{
  "model": "image diffusion model",
  "dataset": "aerial photos of the United States (SatlasPretrain)",
  "conditioning": "none",
  "arch": "dit",
  "norm": "rmsnorm",
  "fused_qkv": false,
  "qk_norm": false,
  "inner_norm": true,
  "width": 160,
  "beta2": 0.999,
  "steps": 13000
}
Rows from block 7, named by matrix and row number. Each number is 50 + 15 x the weight over its row's rms, rounded and kept within 0 to 99. All counts start at 0. After the name is the row's rms in percent of the matrix's.
# ada: adaLN modulation (shift, scale and gate of each sublayer stacked) (model.blocks.7.ada.weight, 960x256), inputs 128-191
ada.22 020:43 54 61 44 40 75 49 59 33 25 37 49 40 54 40 51 47 46 48 30 51 48 84 57 32 49 36 84 53 66 67 49 47 84 47 61 74 55 51 68 51 52 06 43 46 48 50 45 11 53 52 14 63 29 57 47 45 53 53 32 52 50 49 05
ada.23 059:59 37 51 30 46 72 44 50 39 55 46 40 50 44 50 55 45 61 56 63 48 48 52 46 52 53 55 84 35 82 21 48 54 66 51 52 83 39 66 00 52 55 87 55 51 52 51 48 74 48 44 89 46 39 45 50 43 49 46 56 58 42 45 74
ada.24 018:57 63 54 61 46 48 71 51 40 34 51 50 29 49 47 42 37 36 45 50 42 56 67 56 41 51 48 93 63 46 68 58 41 47 34 53 99 62 17 00 37 40 83 57 34 58 55 47 56 51 64 22 69 99 61 47 54 50 55 37 37 57 47 59
ada.25 068:56 44 47 47 51 38 42 49 54 65 47 50 54 48 50 55 49 55 50 62 50 47 35 50 58 52 53 39 39 55 28 49 55 32 53 46 37 42 59 00 55 52 99 44 54 55 52 53 99 45 43 90 40 43 43 55 47 50 52 68 54 44 51 96
ada.26 041:25 53 54 61 47 16 60 51 43 33 50 55 45 54 42 54 53 56 59 39 45 48 55 36 49 50 43 07 66 40 78 54 45 18 53 45 00 40 14 50 49 48 38 41 51 43 62 45 53 61 58 24 47 06 53 62 55 55 51 50 58 57 49 38
ada.27 030:46 53 54 51 46 61 54 48 48 34 46 54 51 52 47 48 57 50 51 28 46 45 58 50 43 53 47 34 51 50 62 51 46 65 52 57 00 53 69 99 50 52 00 49 53 41 47 50 24 50 51 28 54 00 54 37 53 49 51 34 53 46 52 11
ada.28 022:34 44 45 50 56 57 50 45 46 43 51 59 52 50 59 55 45 53 58 40 54 56 35 44 53 59 59 00 43 68 61 46 40 56 62 52 00 31 85 99 57 61 16 40 63 51 44 39 47 41 44 55 41 00 50 47 39 48 47 51 67 42 57 39
ada.29 035:62 49 43 54 55 68 47 47 56 58 53 52 47 55 47 55 49 45 48 47 52 47 43 56 52 55 47 39 47 37 40 46 48 73 53 54 26 53 89 99 59 48 00 44 52 53 43 53 20 46 51 62 47 00 51 38 49 49 59 52 53 45 59 19
ada.30 028:64 69 59 73 57 27 53 49 63 57 50 54 55 54 44 45 53 35 32 57 48 48 47 60 52 40 33 46 69 00 61 49 55 36 41 41 41 82 27 79 48 29 31 55 40 52 49 64 27 46 56 33 50 58 50 54 68 50 63 50 28 64 49 29
ada.31 049:44 52 48 61 62 13 50 41 62 58 54 57 53 52 50 50 48 42 42 53 58 57 38 57 58 49 48 03 58 13 57 51 48 11 53 46 19 53 26 59 46 45 63 44 55 49 52 52 64 46 57 45 49 88 55 52 53 44 59 63 47 54 56 65
ada.32 072:45 42 50 43 49 27 43 50 50 62 48 47 56 47 51 55 50 54 55 64 53 47 39 48 59 52 52 36 44 53 31 48 54 21 56 43 38 40 34 00 56 54 99 48 50 52 52 53 97 51 44 79 40 61 46 61 47 48 50 69 54 50 51 93
ada.33 094:34 48 50 45 51 15 44 51 53 52 51 53 50 53 51 51 50 53 49 55 62 51 49 49 52 50 49 30 55 37 41 50 51 14 53 44 20 47 17 00 50 49 95 45 53 47 52 51 87 54 50 61 39 45 53 68 49 52 52 68 50 58 50 77
ada.34 051:51 40 55 44 44 18 43 51 54 67 49 41 47 52 41 54 50 45 51 71 52 51 46 43 62 43 52 31 53 35 27 51 56 16 54 41 00 42 26 03 52 48 97 47 47 51 55 51 90 59 47 84 35 00 48 64 55 58 47 70 52 57 44 75
ada.35 151:41 46 50 44 51 23 42 51 53 56 48 51 53 50 51 53 51 54 50 57 57 49 46 48 54 51 51 37 47 47 36 49 55 21 53 44 24 45 29 00 52 50 99 47 54 49 50 52 97 51 47 69 39 42 48 64 49 51 50 67 51 53 49 86
ada.36 029:50 62 56 75 49 08 58 53 58 55 52 61 59 47 56 42 41 49 48 60 42 45 37 49 59 57 47 42 61 26 71 51 50 16 42 42 31 62 00 01 57 46 88 50 50 56 51 57 71 49 50 35 47 74 44 65 55 42 59 53 44 58 54 64
ada.37 083:35 46 55 40 46 33 44 57 43 48 46 48 48 53 47 53 52 56 55 56 56 44 61 39 49 47 49 58 53 56 36 49 56 35 53 44 11 42 26 00 54 50 87 47 46 46 52 49 86 57 47 71 35 00 49 74 51 55 47 64 50 59 46 71
ada.38 018:25 44 42 56 52 37 56 37 41 45 59 53 40 49 59 55 49 64 58 44 58 45 38 42 43 64 51 00 50 77 79 55 38 37 53 55 00 17 48 46 62 65 43 35 63 60 41 44 57 52 48 34 42 29 52 60 30 55 38 49 69 46 59 42
ada.39 036:57 64 49 78 58 16 55 43 69 64 58 57 55 47 51 48 54 39 41 57 41 49 25 58 61 45 54 15 56 09 59 55 49 17 47 43 39 66 29 56 53 41 69 46 50 61 61 57 60 43 48 41 50 99 47 45 59 45 68 54 42 51 55 66
ada.40 080:34 50 48 51 53 11 45 50 57 56 52 53 54 52 51 51 49 52 49 58 60 49 47 49 56 50 50 28 58 29 42 51 52 14 52 42 10 47 11 00 53 48 84 45 54 49 49 52 84 55 51 63 37 36 51 74 49 50 52 72 50 61 51 74
ada.41 062:47 54 49 59 52 59 59 48 48 39 54 56 46 53 50 46 49 43 50 36 47 55 53 53 45 51 46 27 57 48 73 53 40 57 49 57 52 52 63 99 44 51 01 50 51 46 51 45 13 51 58 19 64 78 59 33 48 49 49 34 49 47 54 21
ada.42 127:35 47 50 47 51 14 44 53 52 55 49 52 50 52 51 53 50 54 50 57 57 49 45 46 55 51 51 24 51 43 42 49 52 14 54 42 01 42 19 00 53 50 95 45 53 49 50 50 91 53 47 64 37 33 49 68 48 51 51 67 52 56 50 79
ada.43 031:41 48 41 61 56 18 46 54 64 61 58 58 47 61 49 50 54 46 47 51 58 49 35 49 55 53 46 00 60 17 54 54 48 21 53 44 00 46 40 94 49 42 37 41 57 46 47 50 51 56 51 49 42 42 56 55 50 50 54 63 51 58 51 48
ada.44 059:53 44 48 36 43 94 49 55 40 41 46 45 49 48 54 51 47 57 60 47 45 47 57 46 46 53 55 88 40 91 44 49 49 92 50 55 98 43 84 59 52 56 32 55 49 50 47 47 32 49 46 56 53 44 48 42 43 49 43 38 53 44 51 40
ada.45 047:70 47 49 42 46 90 51 45 44 46 48 46 50 47 50 53 53 50 51 43 42 51 52 51 46 48 44 78 40 72 48 52 51 84 48 59 99 59 91 86 44 54 31 58 50 46 50 48 24 41 50 40 66 93 51 21 48 48 44 28 46 37 48 37
ada.46 026:31 39 44 18 39 50 39 56 40 39 47 51 55 55 51 48 58 54 60 44 63 42 62 37 48 40 42 56 41 74 22 38 66 39 59 48 53 43 46 00 45 58 85 61 50 30 39 55 84 53 51 65 44 41 53 54 53 55 33 59 48 49 47 77
ada.47 032:50 59 58 48 47 37 51 62 45 44 50 44 34 56 39 45 54 40 49 48 47 54 76 47 42 39 44 77 53 39 38 49 54 53 43 49 00 67 23 05 40 38 50 53 39 41 49 47 62 57 51 57 38 00 52 66 59 54 35 50 34 60 45 36
ada.48 027:47 33 44 53 63 40 51 35 60 64 65 57 43 69 50 60 53 41 47 48 62 62 27 47 61 58 61 00 52 34 38 57 32 35 64 51 09 30 68 83 49 56 57 34 71 51 50 40 67 56 56 74 45 46 53 40 32 50 48 68 71 44 57 68
ada.49 024:52 55 52 58 64 13 52 45 65 55 55 52 53 52 46 48 54 38 39 47 56 57 47 59 56 40 47 12 62 00 51 55 52 16 49 49 21 61 28 89 45 40 39 49 55 49 54 56 44 50 58 41 51 67 55 49 59 52 61 59 48 53 54 46
ada.50 037:47 36 46 37 54 30 36 47 59 71 49 46 53 51 52 58 52 56 48 75 64 46 37 46 63 52 50 40 52 35 19 49 54 28 55 39 49 38 36 00 53 46 97 48 57 52 59 55 86 56 47 93 33 63 50 69 46 56 52 79 54 60 48 87
ada.51 084:58 56 51 55 47 76 58 50 44 38 51 50 44 51 46 46 51 43 50 37 43 50 63 52 42 47 48 64 51 56 64 52 45 80 48 59 60 58 72 99 42 49 00 51 46 49 48 47 06 48 55 28 61 33 54 35 51 51 48 31 47 47 51 09
ada.52 143:46 49 50 51 50 17 44 51 57 63 50 51 53 50 49 50 50 50 46 63 56 48 42 51 57 49 49 32 52 34 36 49 55 16 50 42 18 48 25 00 54 46 99 46 52 53 51 55 95 52 47 72 38 43 47 65 53 52 54 69 49 55 49 86
ada.53 162:62 56 50 53 49 83 55 50 46 43 49 48 48 47 50 47 49 47 51 42 41 50 56 54 44 50 49 73 45 64 61 49 48 87 46 58 79 58 78 99 48 50 00 54 47 52 48 49 08 43 50 35 59 45 49 35 50 48 48 32 48 43 51 15
ada.54 060:52 41 50 31 48 55 37 54 45 58 47 43 50 50 51 57 52 57 53 60 55 50 49 48 51 50 53 68 36 71 22 47 59 52 53 47 46 43 59 00 52 54 98 54 50 49 47 51 88 47 42 86 36 19 47 59 46 54 44 62 54 47 46 80
ada.55 069:44 44 48 44 55 19 40 49 59 63 52 53 50 54 52 52 52 50 46 61 64 52 38 51 58 49 50 16 52 30 29 49 51 13 56 43 27 43 38 12 52 48 94 43 55 48 51 52 90 52 48 78 37 59 51 59 49 50 54 73 51 56 51 88
ada.56 023:28 64 43 56 50 24 44 58 50 40 54 63 45 53 56 46 50 60 41 48 62 38 46 54 48 61 54 21 56 39 55 40 48 32 50 38 00 56 30 25 61 48 66 36 52 53 54 62 73 46 46 48 26 00 48 74 51 62 66 60 59 66 49 51
ada.57 068:34 49 50 54 50 12 52 49 55 49 53 58 46 55 49 49 50 45 49 50 57 52 46 48 54 50 49 02 59 35 54 49 46 08 53 47 00 40 24 26 48 47 83 40 53 49 52 49 82 55 55 53 45 54 58 58 51 52 53 64 51 55 53 75
ada.58 079:72 54 53 51 46 84 53 51 44 49 46 44 49 47 47 49 52 48 48 48 39 46 56 52 46 48 46 91 45 62 52 46 53 89 44 56 96 60 73 84 49 48 11 59 44 53 49 51 12 45 49 44 60 55 47 37 53 49 48 33 45 44 46 21
ada.59 043:44 48 53 43 49 86 58 43 39 34 47 48 45 48 50 52 50 53 54 37 46 57 59 43 43 52 50 55 52 71 63 54 40 80 50 57 81 41 78 99 42 58 00 53 52 42 58 42 09 54 54 30 62 79 53 33 50 52 45 33 55 46 48 23
ada.60 045:49 57 53 62 54 12 48 46 67 62 52 58 59 46 50 49 46 45 40 60 53 47 37 55 63 47 42 32 60 11 44 50 57 11 47 38 46 61 18 19 50 46 93 47 48 51 51 58 79 48 51 56 46 84 53 61 59 47 63 67 41 58 53 81
ada.61 033:42 39 48 42 48 27 45 49 51 56 44 51 46 46 55 62 52 50 54 59 50 52 37 45 57 54 51 33 42 69 43 49 54 22 55 44 45 34 34 00 57 54 99 48 53 53 49 48 97 48 43 67 43 79 47 56 43 53 45 60 61 43 49 94
ada.62 102:61 45 48 46 53 91 52 45 46 48 50 47 48 48 52 52 47 50 52 45 48 52 46 51 48 53 51 64 42 67 50 51 45 85 52 56 99 47 94 99 48 54 13 53 52 51 50 45 16 46 50 47 61 88 51 29 44 46 47 39 55 40 52 35
ada.63 044:39 55 51 45 44 31 44 61 54 48 47 49 48 52 50 48 56 55 51 58 54 46 63 40 48 45 50 73 54 47 45 46 61 42 50 41 17 58 11 00 55 47 67 52 43 46 46 57 69 54 47 55 31 00 45 79 58 57 47 56 44 67 45 50
ada.64 058:63 40 48 32 48 93 44 50 43 52 44 40 48 50 50 56 53 53 54 52 50 46 55 51 48 52 47 88 39 77 29 49 52 90 52 55 91 45 92 56 53 52 36 54 50 50 45 50 40 49 48 72 49 35 48 38 48 46 43 46 53 42 51 46
ada.65 045:46 59 51 49 45 72 57 58 38 30 50 46 46 48 53 42 50 54 56 34 45 50 72 46 37 51 51 82 55 68 76 50 46 82 47 58 56 58 48 71 47 54 00 55 45 44 50 47 11 53 53 09 56 16 51 45 46 53 43 22 47 55 50 03
ada.66 058:42 53 60 40 48 73 55 53 36 22 47 50 48 52 45 46 50 56 56 29 49 48 77 38 35 51 44 66 50 72 64 50 47 78 51 61 27 54 64 81 43 52 01 52 52 39 47 43 18 51 56 27 52 00 58 46 48 53 40 30 51 49 49 07
ada.67 021:45 54 61 48 36 23 54 48 42 36 51 48 56 53 36 48 54 54 43 45 49 38 68 46 39 54 46 35 51 47 53 44 58 16 51 57 00 49 29 00 57 62 88 48 43 47 53 56 80 50 51 52 44 00 46 61 59 59 52 55 55 47 42 63
ada.68 105:42 43 50 43 50 23 40 50 53 61 49 51 55 51 52 54 51 57 50 62 57 48 41 48 57 51 53 35 48 46 33 49 56 21 55 43 23 41 29 00 55 52 99 46 53 50 52 54 95 51 45 77 37 42 46 67 48 51 51 70 54 53 49 86
ada.69 074:59 54 50 59 54 74 58 46 48 45 54 50 46 52 49 47 48 45 46 43 46 53 52 54 46 52 49 56 55 46 65 52 42 76 48 57 73 55 73 99 48 51 00 50 48 51 52 46 04 49 54 29 60 60 53 35 49 49 51 35 51 48 53 15
ada.70 036:40 50 49 48 49 24 47 55 50 53 50 45 54 49 47 48 55 55 52 54 48 46 47 49 51 53 54 35 45 49 38 51 54 20 47 46 04 44 29 00 54 54 99 51 50 53 52 52 99 50 43 68 41 13 43 66 51 51 52 66 53 48 48 86
ada.71 028:75 52 57 40 40 73 51 51 37 45 46 41 46 53 39 45 53 48 51 54 41 46 66 51 44 45 51 99 44 52 29 51 55 79 40 55 74 67 66 66 47 48 15 62 38 48 46 56 19 43 48 69 47 09 45 46 53 53 46 43 47 51 44 26
ada.72 031:62 49 43 75 58 34 48 41 65 77 55 64 61 45 56 54 46 52 43 68 50 49 09 57 69 60 56 20 51 19 50 48 48 31 53 40 73 49 54 82 60 53 64 43 58 63 59 55 53 45 43 61 51 99 42 45 45 43 63 64 53 47 54 72
ada.73 056:65 46 50 36 49 91 45 48 43 50 48 41 49 46 51 53 50 57 50 52 48 51 54 50 46 53 55 94 37 71 29 48 52 91 48 53 89 54 87 62 49 56 32 60 49 49 49 47 34 44 42 70 49 19 46 42 47 50 45 43 50 43 45 39
ada.74 031:44 45 52 42 52 27 37 44 51 59 51 51 47 50 50 52 52 52 46 56 61 43 34 55 54 51 44 03 44 41 27 39 55 14 58 44 05 42 59 29 50 47 92 43 59 48 50 53 93 42 41 82 36 34 49 52 49 52 54 72 50 48 48 94
ada.75 042:69 49 47 53 40 87 62 55 38 45 51 45 48 44 51 41 46 48 44 48 37 45 59 53 43 52 56 98 48 78 61 48 49 84 43 62 99 51 67 57 50 54 43 60 40 56 49 45 25 55 50 29 72 79 48 33 45 48 40 24 41 46 52 33
ada.76 024:61 49 48 52 52 22 45 53 65 72 54 44 51 56 42 55 54 35 32 65 51 43 39 61 58 46 46 37 58 13 32 53 54 17 50 40 61 62 32 42 51 41 86 59 39 53 45 60 69 54 52 56 51 99 46 49 58 58 63 61 41 57 46 79
ada.77 039:39 38 44 47 53 19 41 45 62 67 52 54 50 53 54 59 56 58 46 67 63 47 28 45 65 54 52 12 53 37 36 49 46 17 61 39 24 32 33 17 57 49 90 37 58 56 53 51 84 55 45 77 34 65 51 63 44 53 59 76 57 57 50 82
ada.78 021:41 65 49 70 53 26 48 47 78 53 60 69 51 52 52 48 54 43 39 43 62 56 46 56 59 50 42 11 67 05 59 65 44 31 47 45 16 64 42 90 44 36 46 34 65 48 56 59 50 54 63 41 51 54 63 53 65 53 62 60 43 57 57 44
ada.79 052:34 49 47 52 58 20 44 46 63 55 54 61 51 53 53 52 52 49 45 51 67 54 38 54 56 53 46 00 59 18 41 51 45 17 55 43 29 46 46 94 50 47 44 38 59 45 52 49 57 53 52 60 40 72 57 56 48 48 58 73 52 57 57 67
ada.80 054:64 45 54 43 43 91 57 50 40 45 47 42 49 46 46 48 48 50 55 45 40 50 61 48 43 50 49 87 44 75 52 49 48 87 47 60 99 48 77 80 48 57 19 61 45 50 49 46 18 51 51 42 67 77 50 31 49 49 43 32 53 40 45 31
ada.81 019:51 37 56 34 30 63 46 64 37 60 52 42 26 58 47 52 49 62 45 60 54 45 52 51 49 52 57 67 43 65 22 50 45 70 55 50 13 31 62 29 53 49 36 39 48 50 62 49 48 58 40 93 35 00 48 63 38 63 54 64 60 50 42 34
ada.82 044:31 43 52 41 45 28 51 49 41 41 48 45 50 47 52 54 52 56 57 48 47 52 54 44 51 53 52 27 48 71 53 48 50 18 49 48 00 36 28 00 50 55 99 52 48 48 51 46 97 53 49 51 47 27 50 60 48 52 44 54 56 47 45 81
ada.83 065:44 56 48 67 54 37 57 50 59 49 57 57 50 54 50 46 49 43 46 44 51 55 46 54 51 49 50 16 65 23 76 54 42 35 46 51 47 51 40 99 49 45 22 45 50 52 54 49 25 57 59 16 60 94 57 44 55 49 58 44 48 56 54 34
ada.84 062:55 57 54 46 46 84 54 53 43 32 50 49 47 51 50 46 53 52 52 35 44 51 67 49 40 52 47 79 46 70 57 51 48 89 47 58 57 62 76 84 44 51 02 55 50 44 45 45 18 47 50 34 56 04 52 37 48 52 42 26 45 47 47 12
ada.85 051:58 59 53 52 48 77 56 56 46 36 50 48 45 51 50 45 53 49 46 36 44 50 66 53 40 49 49 78 50 58 66 49 50 84 43 56 68 66 66 99 44 46 00 56 46 49 45 48 07 48 52 20 60 29 54 37 49 54 50 24 44 50 49 07
ada.86 047:33 58 50 65 56 09 47 54 58 57 59 56 52 56 49 47 52 50 47 52 59 51 45 52 53 48 54 16 63 13 60 53 51 14 54 43 00 49 11 32 53 46 67 40 49 52 52 57 70 56 52 45 39 20 51 75 57 51 61 68 47 63 52 57
ada.87 035:51 44 48 42 53 33 34 47 59 69 47 50 58 52 55 50 53 50 49 69 59 46 27 55 62 52 49 32 43 39 25 47 62 24 54 37 83 47 50 18 59 48 99 52 53 52 51 58 84 43 45 83 38 99 47 56 51 45 55 75 45 52 49 99
ada.88 235:56 53 51 54 50 75 55 49 47 44 51 50 47 50 49 48 49 47 50 42 46 51 55 51 46 50 49 58 51 54 63 51 46 79 49 56 66 53 72 99 48 50 00 51 49 50 50 48 04 49 53 32 58 49 53 38 49 50 49 36 50 47 51 13
ada.89 077:43 55 52 49 48 17 44 58 53 53 48 48 52 50 50 49 52 53 47 58 53 47 57 47 51 49 49 62 53 37 43 48 59 28 47 42 07 58 07 00 53 46 84 52 45 50 49 54 82 53 46 57 36 01 46 76 55 55 48 60 45 61 47 63
ada.90 271:35 48 50 49 50 14 45 52 54 54 51 53 51 52 51 51 51 52 49 57 58 50 46 48 54 50 51 25 55 38 43 51 52 12 52 42 12 44 18 00 52 48 96 46 52 49 51 52 90 55 50 61 39 43 51 68 51 52 52 68 50 58 50 81
ada.91 064:31 41 48 53 55 18 43 48 59 63 54 59 54 54 49 55 51 56 48 59 65 49 33 46 60 55 53 03 58 25 43 50 47 14 58 41 06 29 31 39 58 51 72 38 58 50 54 53 76 59 51 68 39 52 49 68 47 51 60 78 60 56 52 75
ada.92 078:51 55 49 52 52 21 43 54 56 62 50 47 57 48 50 48 48 52 49 69 51 46 45 50 57 48 52 59 51 31 37 47 59 26 47 38 37 61 12 00 56 45 94 52 46 54 50 58 82 48 45 70 33 39 43 74 57 50 54 66 43 60 47 75
ada.93 054:64 49 48 42 53 81 43 46 51 53 50 49 46 52 50 52 53 49 51 43 53 52 48 56 46 51 47 57 36 57 35 47 50 84 56 55 53 53 99 99 51 53 03 48 54 50 46 50 27 40 45 69 46 12 50 37 45 51 47 49 54 40 52 33
ada.94 182:54 54 51 57 50 68 57 49 48 43 52 50 47 51 48 49 50 47 50 42 45 51 55 50 46 50 49 54 55 47 66 52 46 72 48 54 59 54 61 99 47 50 00 51 47 50 51 47 00 51 54 27 59 51 53 39 51 50 50 35 49 49 50 09
ada.95 062:32 52 50 55 52 12 50 48 56 48 52 57 48 52 52 49 50 44 51 49 56 52 47 49 55 46 48 16 59 36 54 53 48 11 53 44 07 45 20 04 49 47 92 42 52 48 51 50 88 52 53 50 43 49 56 63 53 50 53 63 51 57 55 80
ada.96 092:61 55 53 57 52 78 55 49 50 45 52 50 49 50 50 47 48 46 46 40 43 52 53 54 46 50 51 62 51 52 67 50 46 81 48 59 83 57 74 99 47 49 00 54 49 50 49 49 06 47 53 24 64 71 53 33 49 47 50 31 51 45 53 15
ada.97 025:49 40 52 48 53 37 45 45 71 68 58 49 47 48 45 55 55 39 41 52 66 62 35 58 56 48 36 10 52 12 22 52 48 22 51 46 60 43 64 87 51 45 61 53 47 47 54 55 62 58 53 73 55 97 57 44 60 47 59 75 56 47 45 84
ada.98 421:59 53 51 53 49 79 55 49 46 44 50 49 48 50 49 48 49 48 50 43 44 51 56 51 46 50 49 68 50 57 61 50 47 83 48 56 74 55 72 99 48 50 00 53 48 50 50 48 04 48 52 34 58 50 51 37 50 49 48 34 49 47 50 13
ada.99 078:61 57 51 64 54 62 58 47 55 48 54 52 49 52 46 46 50 42 45 44 43 52 52 56 48 48 47 52 57 34 67 54 46 66 45 55 69 61 57 99 47 46 00 50 48 52 52 49 05 50 56 24 62 74 52 37 53 48 52 35 46 50 53 14
ada.100 043:69 50 50 51 45 32 48 58 56 72 51 44 55 46 41 51 51 51 40 73 44 48 48 54 59 45 52 77 50 32 25 52 62 36 41 44 49 58 23 00 51 45 99 55 39 59 52 59 80 54 48 82 45 36 37 63 58 54 55 65 46 55 44 71
ada.101 027:66 44 44 41 45 84 50 50 48 52 52 53 32 53 53 55 48 46 48 52 52 46 39 52 57 55 51 52 40 71 15 54 42 77 51 49 55 39 99 85 46 49 44 40 53 55 49 45 52 46 43 99 42 00 52 28 41 54 52 52 59 44 58 59
ada.102 050:65 54 53 45 44 83 55 52 43 42 45 49 45 48 46 49 49 47 52 40 41 48 61 54 43 45 44 86 42 70 52 46 52 89 50 57 93 62 74 84 45 50 07 53 49 49 45 51 12 44 49 37 63 52 50 30 49 50 46 29 48 42 48 18
ada.103 048:58 53 50 54 54 77 54 43 48 42 49 51 48 48 52 49 47 49 53 39 47 51 51 48 46 51 51 55 47 57 58 53 44 82 52 56 48 54 84 99 47 52 00 48 55 47 48 46 12 44 49 41 52 15 53 35 47 48 46 35 54 44 55 15
ada.104 028:40 42 47 34 42 42 43 61 44 48 44 49 33 59 48 51 57 55 51 52 60 48 56 39 46 47 54 40 49 64 28 43 50 44 57 46 00 33 53 08 47 51 70 41 50 44 51 47 82 57 44 87 28 00 53 63 50 63 43 62 50 57 51 65
ada.105 036:17 44 47 47 49 18 49 45 49 43 49 59 46 49 48 53 51 51 57 45 61 54 54 38 49 49 56 03 59 48 59 53 44 17 60 47 00 30 22 29 52 54 59 36 57 44 48 46 72 58 54 49 40 22 57 68 51 55 47 65 60 56 49 59
ada.106 040:47 32 51 30 47 90 49 49 30 49 48 38 45 52 55 61 44 61 63 57 49 57 51 39 46 54 63 81 35 99 43 48 41 82 58 54 99 24 77 35 53 65 52 55 50 50 52 39 44 50 45 65 51 69 49 48 36 48 38 46 65 40 45 54
ada.107 047:51 45 52 32 42 64 50 61 35 42 42 40 52 45 50 53 47 57 61 54 44 46 66 43 46 48 52 98 40 85 37 48 58 64 46 51 94 47 42 00 50 53 78 62 46 48 46 49 66 51 48 62 50 59 43 53 49 50 41 47 53 48 44 67
ada.108 058:45 43 48 33 44 45 38 54 47 54 45 49 52 48 53 54 51 61 53 57 57 46 47 47 52 54 51 61 38 67 26 45 57 43 55 45 38 43 46 00 55 53 99 50 53 47 48 53 92 48 42 80 38 21 44 61 47 52 49 63 53 47 45 82
ada.109 085:35 43 46 44 52 24 44 53 52 56 52 52 49 53 53 55 50 54 52 59 58 50 43 45 56 54 56 30 50 51 37 51 49 22 54 43 12 36 29 00 55 52 98 43 55 50 52 48 95 54 46 74 35 31 49 69 45 50 49 70 57 54 52 85
ada.110 014:61 44 42 50 73 43 39 49 72 64 53 51 61 59 63 45 56 36 31 48 61 54 25 64 58 53 46 21 53 09 44 33 52 35 40 45 81 65 71 99 52 33 54 59 47 53 30 54 52 45 51 39 52 99 46 33 53 34 54 56 41 52 57 72
ada.111 032:64 47 46 47 37 85 58 53 44 45 48 47 47 46 44 55 48 50 55 46 36 52 59 45 46 46 55 80 49 85 55 53 53 86 41 60 88 45 78 90 45 53 15 51 44 56 46 55 15 55 54 47 66 52 46 30 56 48 38 29 53 43 47 21
ada.112 042:42 43 50 41 48 25 37 57 56 59 48 50 47 55 44 61 51 59 51 56 57 49 51 46 57 54 51 36 48 43 25 51 52 27 55 45 00 41 38 02 56 53 82 41 54 46 48 51 88 54 44 81 32 00 47 68 46 57 51 70 62 52 45 70
ada.113 020:19 45 60 57 36 47 60 58 40 38 56 60 46 52 57 49 41 46 51 43 53 51 54 44 44 56 57 44 58 82 91 45 33 50 58 58 93 19 25 34 58 62 31 43 48 53 56 45 29 58 58 08 61 99 55 62 28 57 48 40 58 53 59 43
ada.114 051:46 48 50 51 53 89 57 47 46 39 55 52 41 53 51 50 47 46 54 36 52 56 55 46 43 49 51 54 54 64 63 53 39 83 53 59 85 40 89 99 49 53 01 50 52 46 51 41 11 54 57 34 64 69 58 35 47 49 46 38 56 45 52 24
ada.115 042:40 56 51 65 52 04 57 51 60 49 53 60 52 51 47 46 48 46 47 50 51 51 49 53 52 51 51 19 65 14 63 54 47 11 48 46 13 55 00 45 49 46 50 44 52 48 50 50 55 56 56 34 49 70 54 60 54 50 54 59 48 58 56 50
ada.116 030:55 53 53 44 36 57 52 55 38 42 47 49 43 46 52 50 48 56 52 51 46 46 59 51 48 49 50 95 42 74 42 49 53 62 49 51 39 54 45 00 55 53 81 54 46 50 46 52 74 46 43 59 46 00 42 56 49 53 46 44 53 45 48 57
ada.117 072:48 47 50 49 46 21 44 52 55 62 47 51 56 49 48 54 52 54 50 62 52 42 39 50 58 48 50 37 47 42 32 49 58 19 52 40 27 46 31 00 55 49 99 46 52 52 50 57 98 50 44 78 39 45 44 63 50 50 55 70 51 52 49 91
ada.118 029:33 70 56 71 49 33 63 59 43 26 57 61 33 60 52 43 47 50 47 32 46 46 64 47 37 52 51 36 59 50 91 50 36 48 53 53 00 55 24 48 44 49 20 39 49 47 57 44 40 49 54 09 46 00 59 62 46 54 52 31 48 58 61 14
ada.119 023:66 54 49 36 41 88 51 53 45 38 43 48 48 52 53 47 51 39 47 39 44 50 66 56 41 43 44 85 38 85 49 43 60 89 45 62 96 60 84 65 42 48 26 54 46 50 36 55 25 40 46 42 55 46 52 30 52 57 34 26 46 44 51 27
ada.120 042:72 51 49 41 49 74 43 54 46 59 48 39 58 44 50 48 48 56 52 59 47 47 56 54 45 47 58 99 36 57 26 47 60 77 47 52 92 66 64 25 55 54 55 61 41 56 45 55 48 43 40 74 45 15 40 54 55 49 46 50 47 46 43 49
ada.121 039:49 45 46 49 53 23 47 50 51 60 48 46 48 47 54 56 44 56 51 61 52 47 42 49 56 53 51 49 48 51 40 52 49 26 52 46 21 43 24 00 54 50 99 45 55 55 51 44 98 51 42 69 38 30 44 65 42 46 46 62 55 51 50 85
ada.122 064:48 44 51 47 53 20 43 47 56 63 52 46 55 50 50 56 51 52 49 61 54 52 40 51 57 49 53 31 48 36 37 52 54 14 54 43 32 45 28 00 52 52 99 50 51 51 54 52 96 51 47 67 45 66 46 58 48 49 54 67 52 50 49 92
ada.123 045:87 51 49 51 56 49 39 49 61 82 48 34 59 46 49 51 50 47 38 80 47 45 34 61 61 41 56 78 42 25 18 50 67 50 43 40 71 70 57 30 52 40 82 57 41 61 52 63 65 40 39 90 36 40 36 52 57 48 54 62 39 54 44 69
ada.124 025:46 70 52 73 50 09 50 58 65 57 50 69 54 44 51 49 45 48 43 55 48 39 39 55 64 48 43 41 59 16 52 53 56 22 46 34 50 69 12 18 56 38 81 40 50 59 60 58 71 47 46 50 38 77 47 64 57 57 68 58 47 64 56 71
ada.125 017:72 51 37 71 70 38 42 39 66 82 56 52 53 55 49 55 47 37 47 61 51 53 21 63 65 47 56 21 43 05 41 52 50 50 51 48 40 58 73 99 60 48 29 39 58 61 52 48 49 43 43 67 46 62 48 51 42 37 51 67 53 46 63 53
ada.126 037:50 34 49 36 59 38 32 33 52 68 47 46 58 47 51 66 46 53 51 64 66 53 28 53 62 52 52 19 41 41 16 42 52 26 64 41 36 37 65 37 56 56 91 46 60 51 52 56 86 43 45 97 35 54 52 52 44 46 59 79 63 44 50 92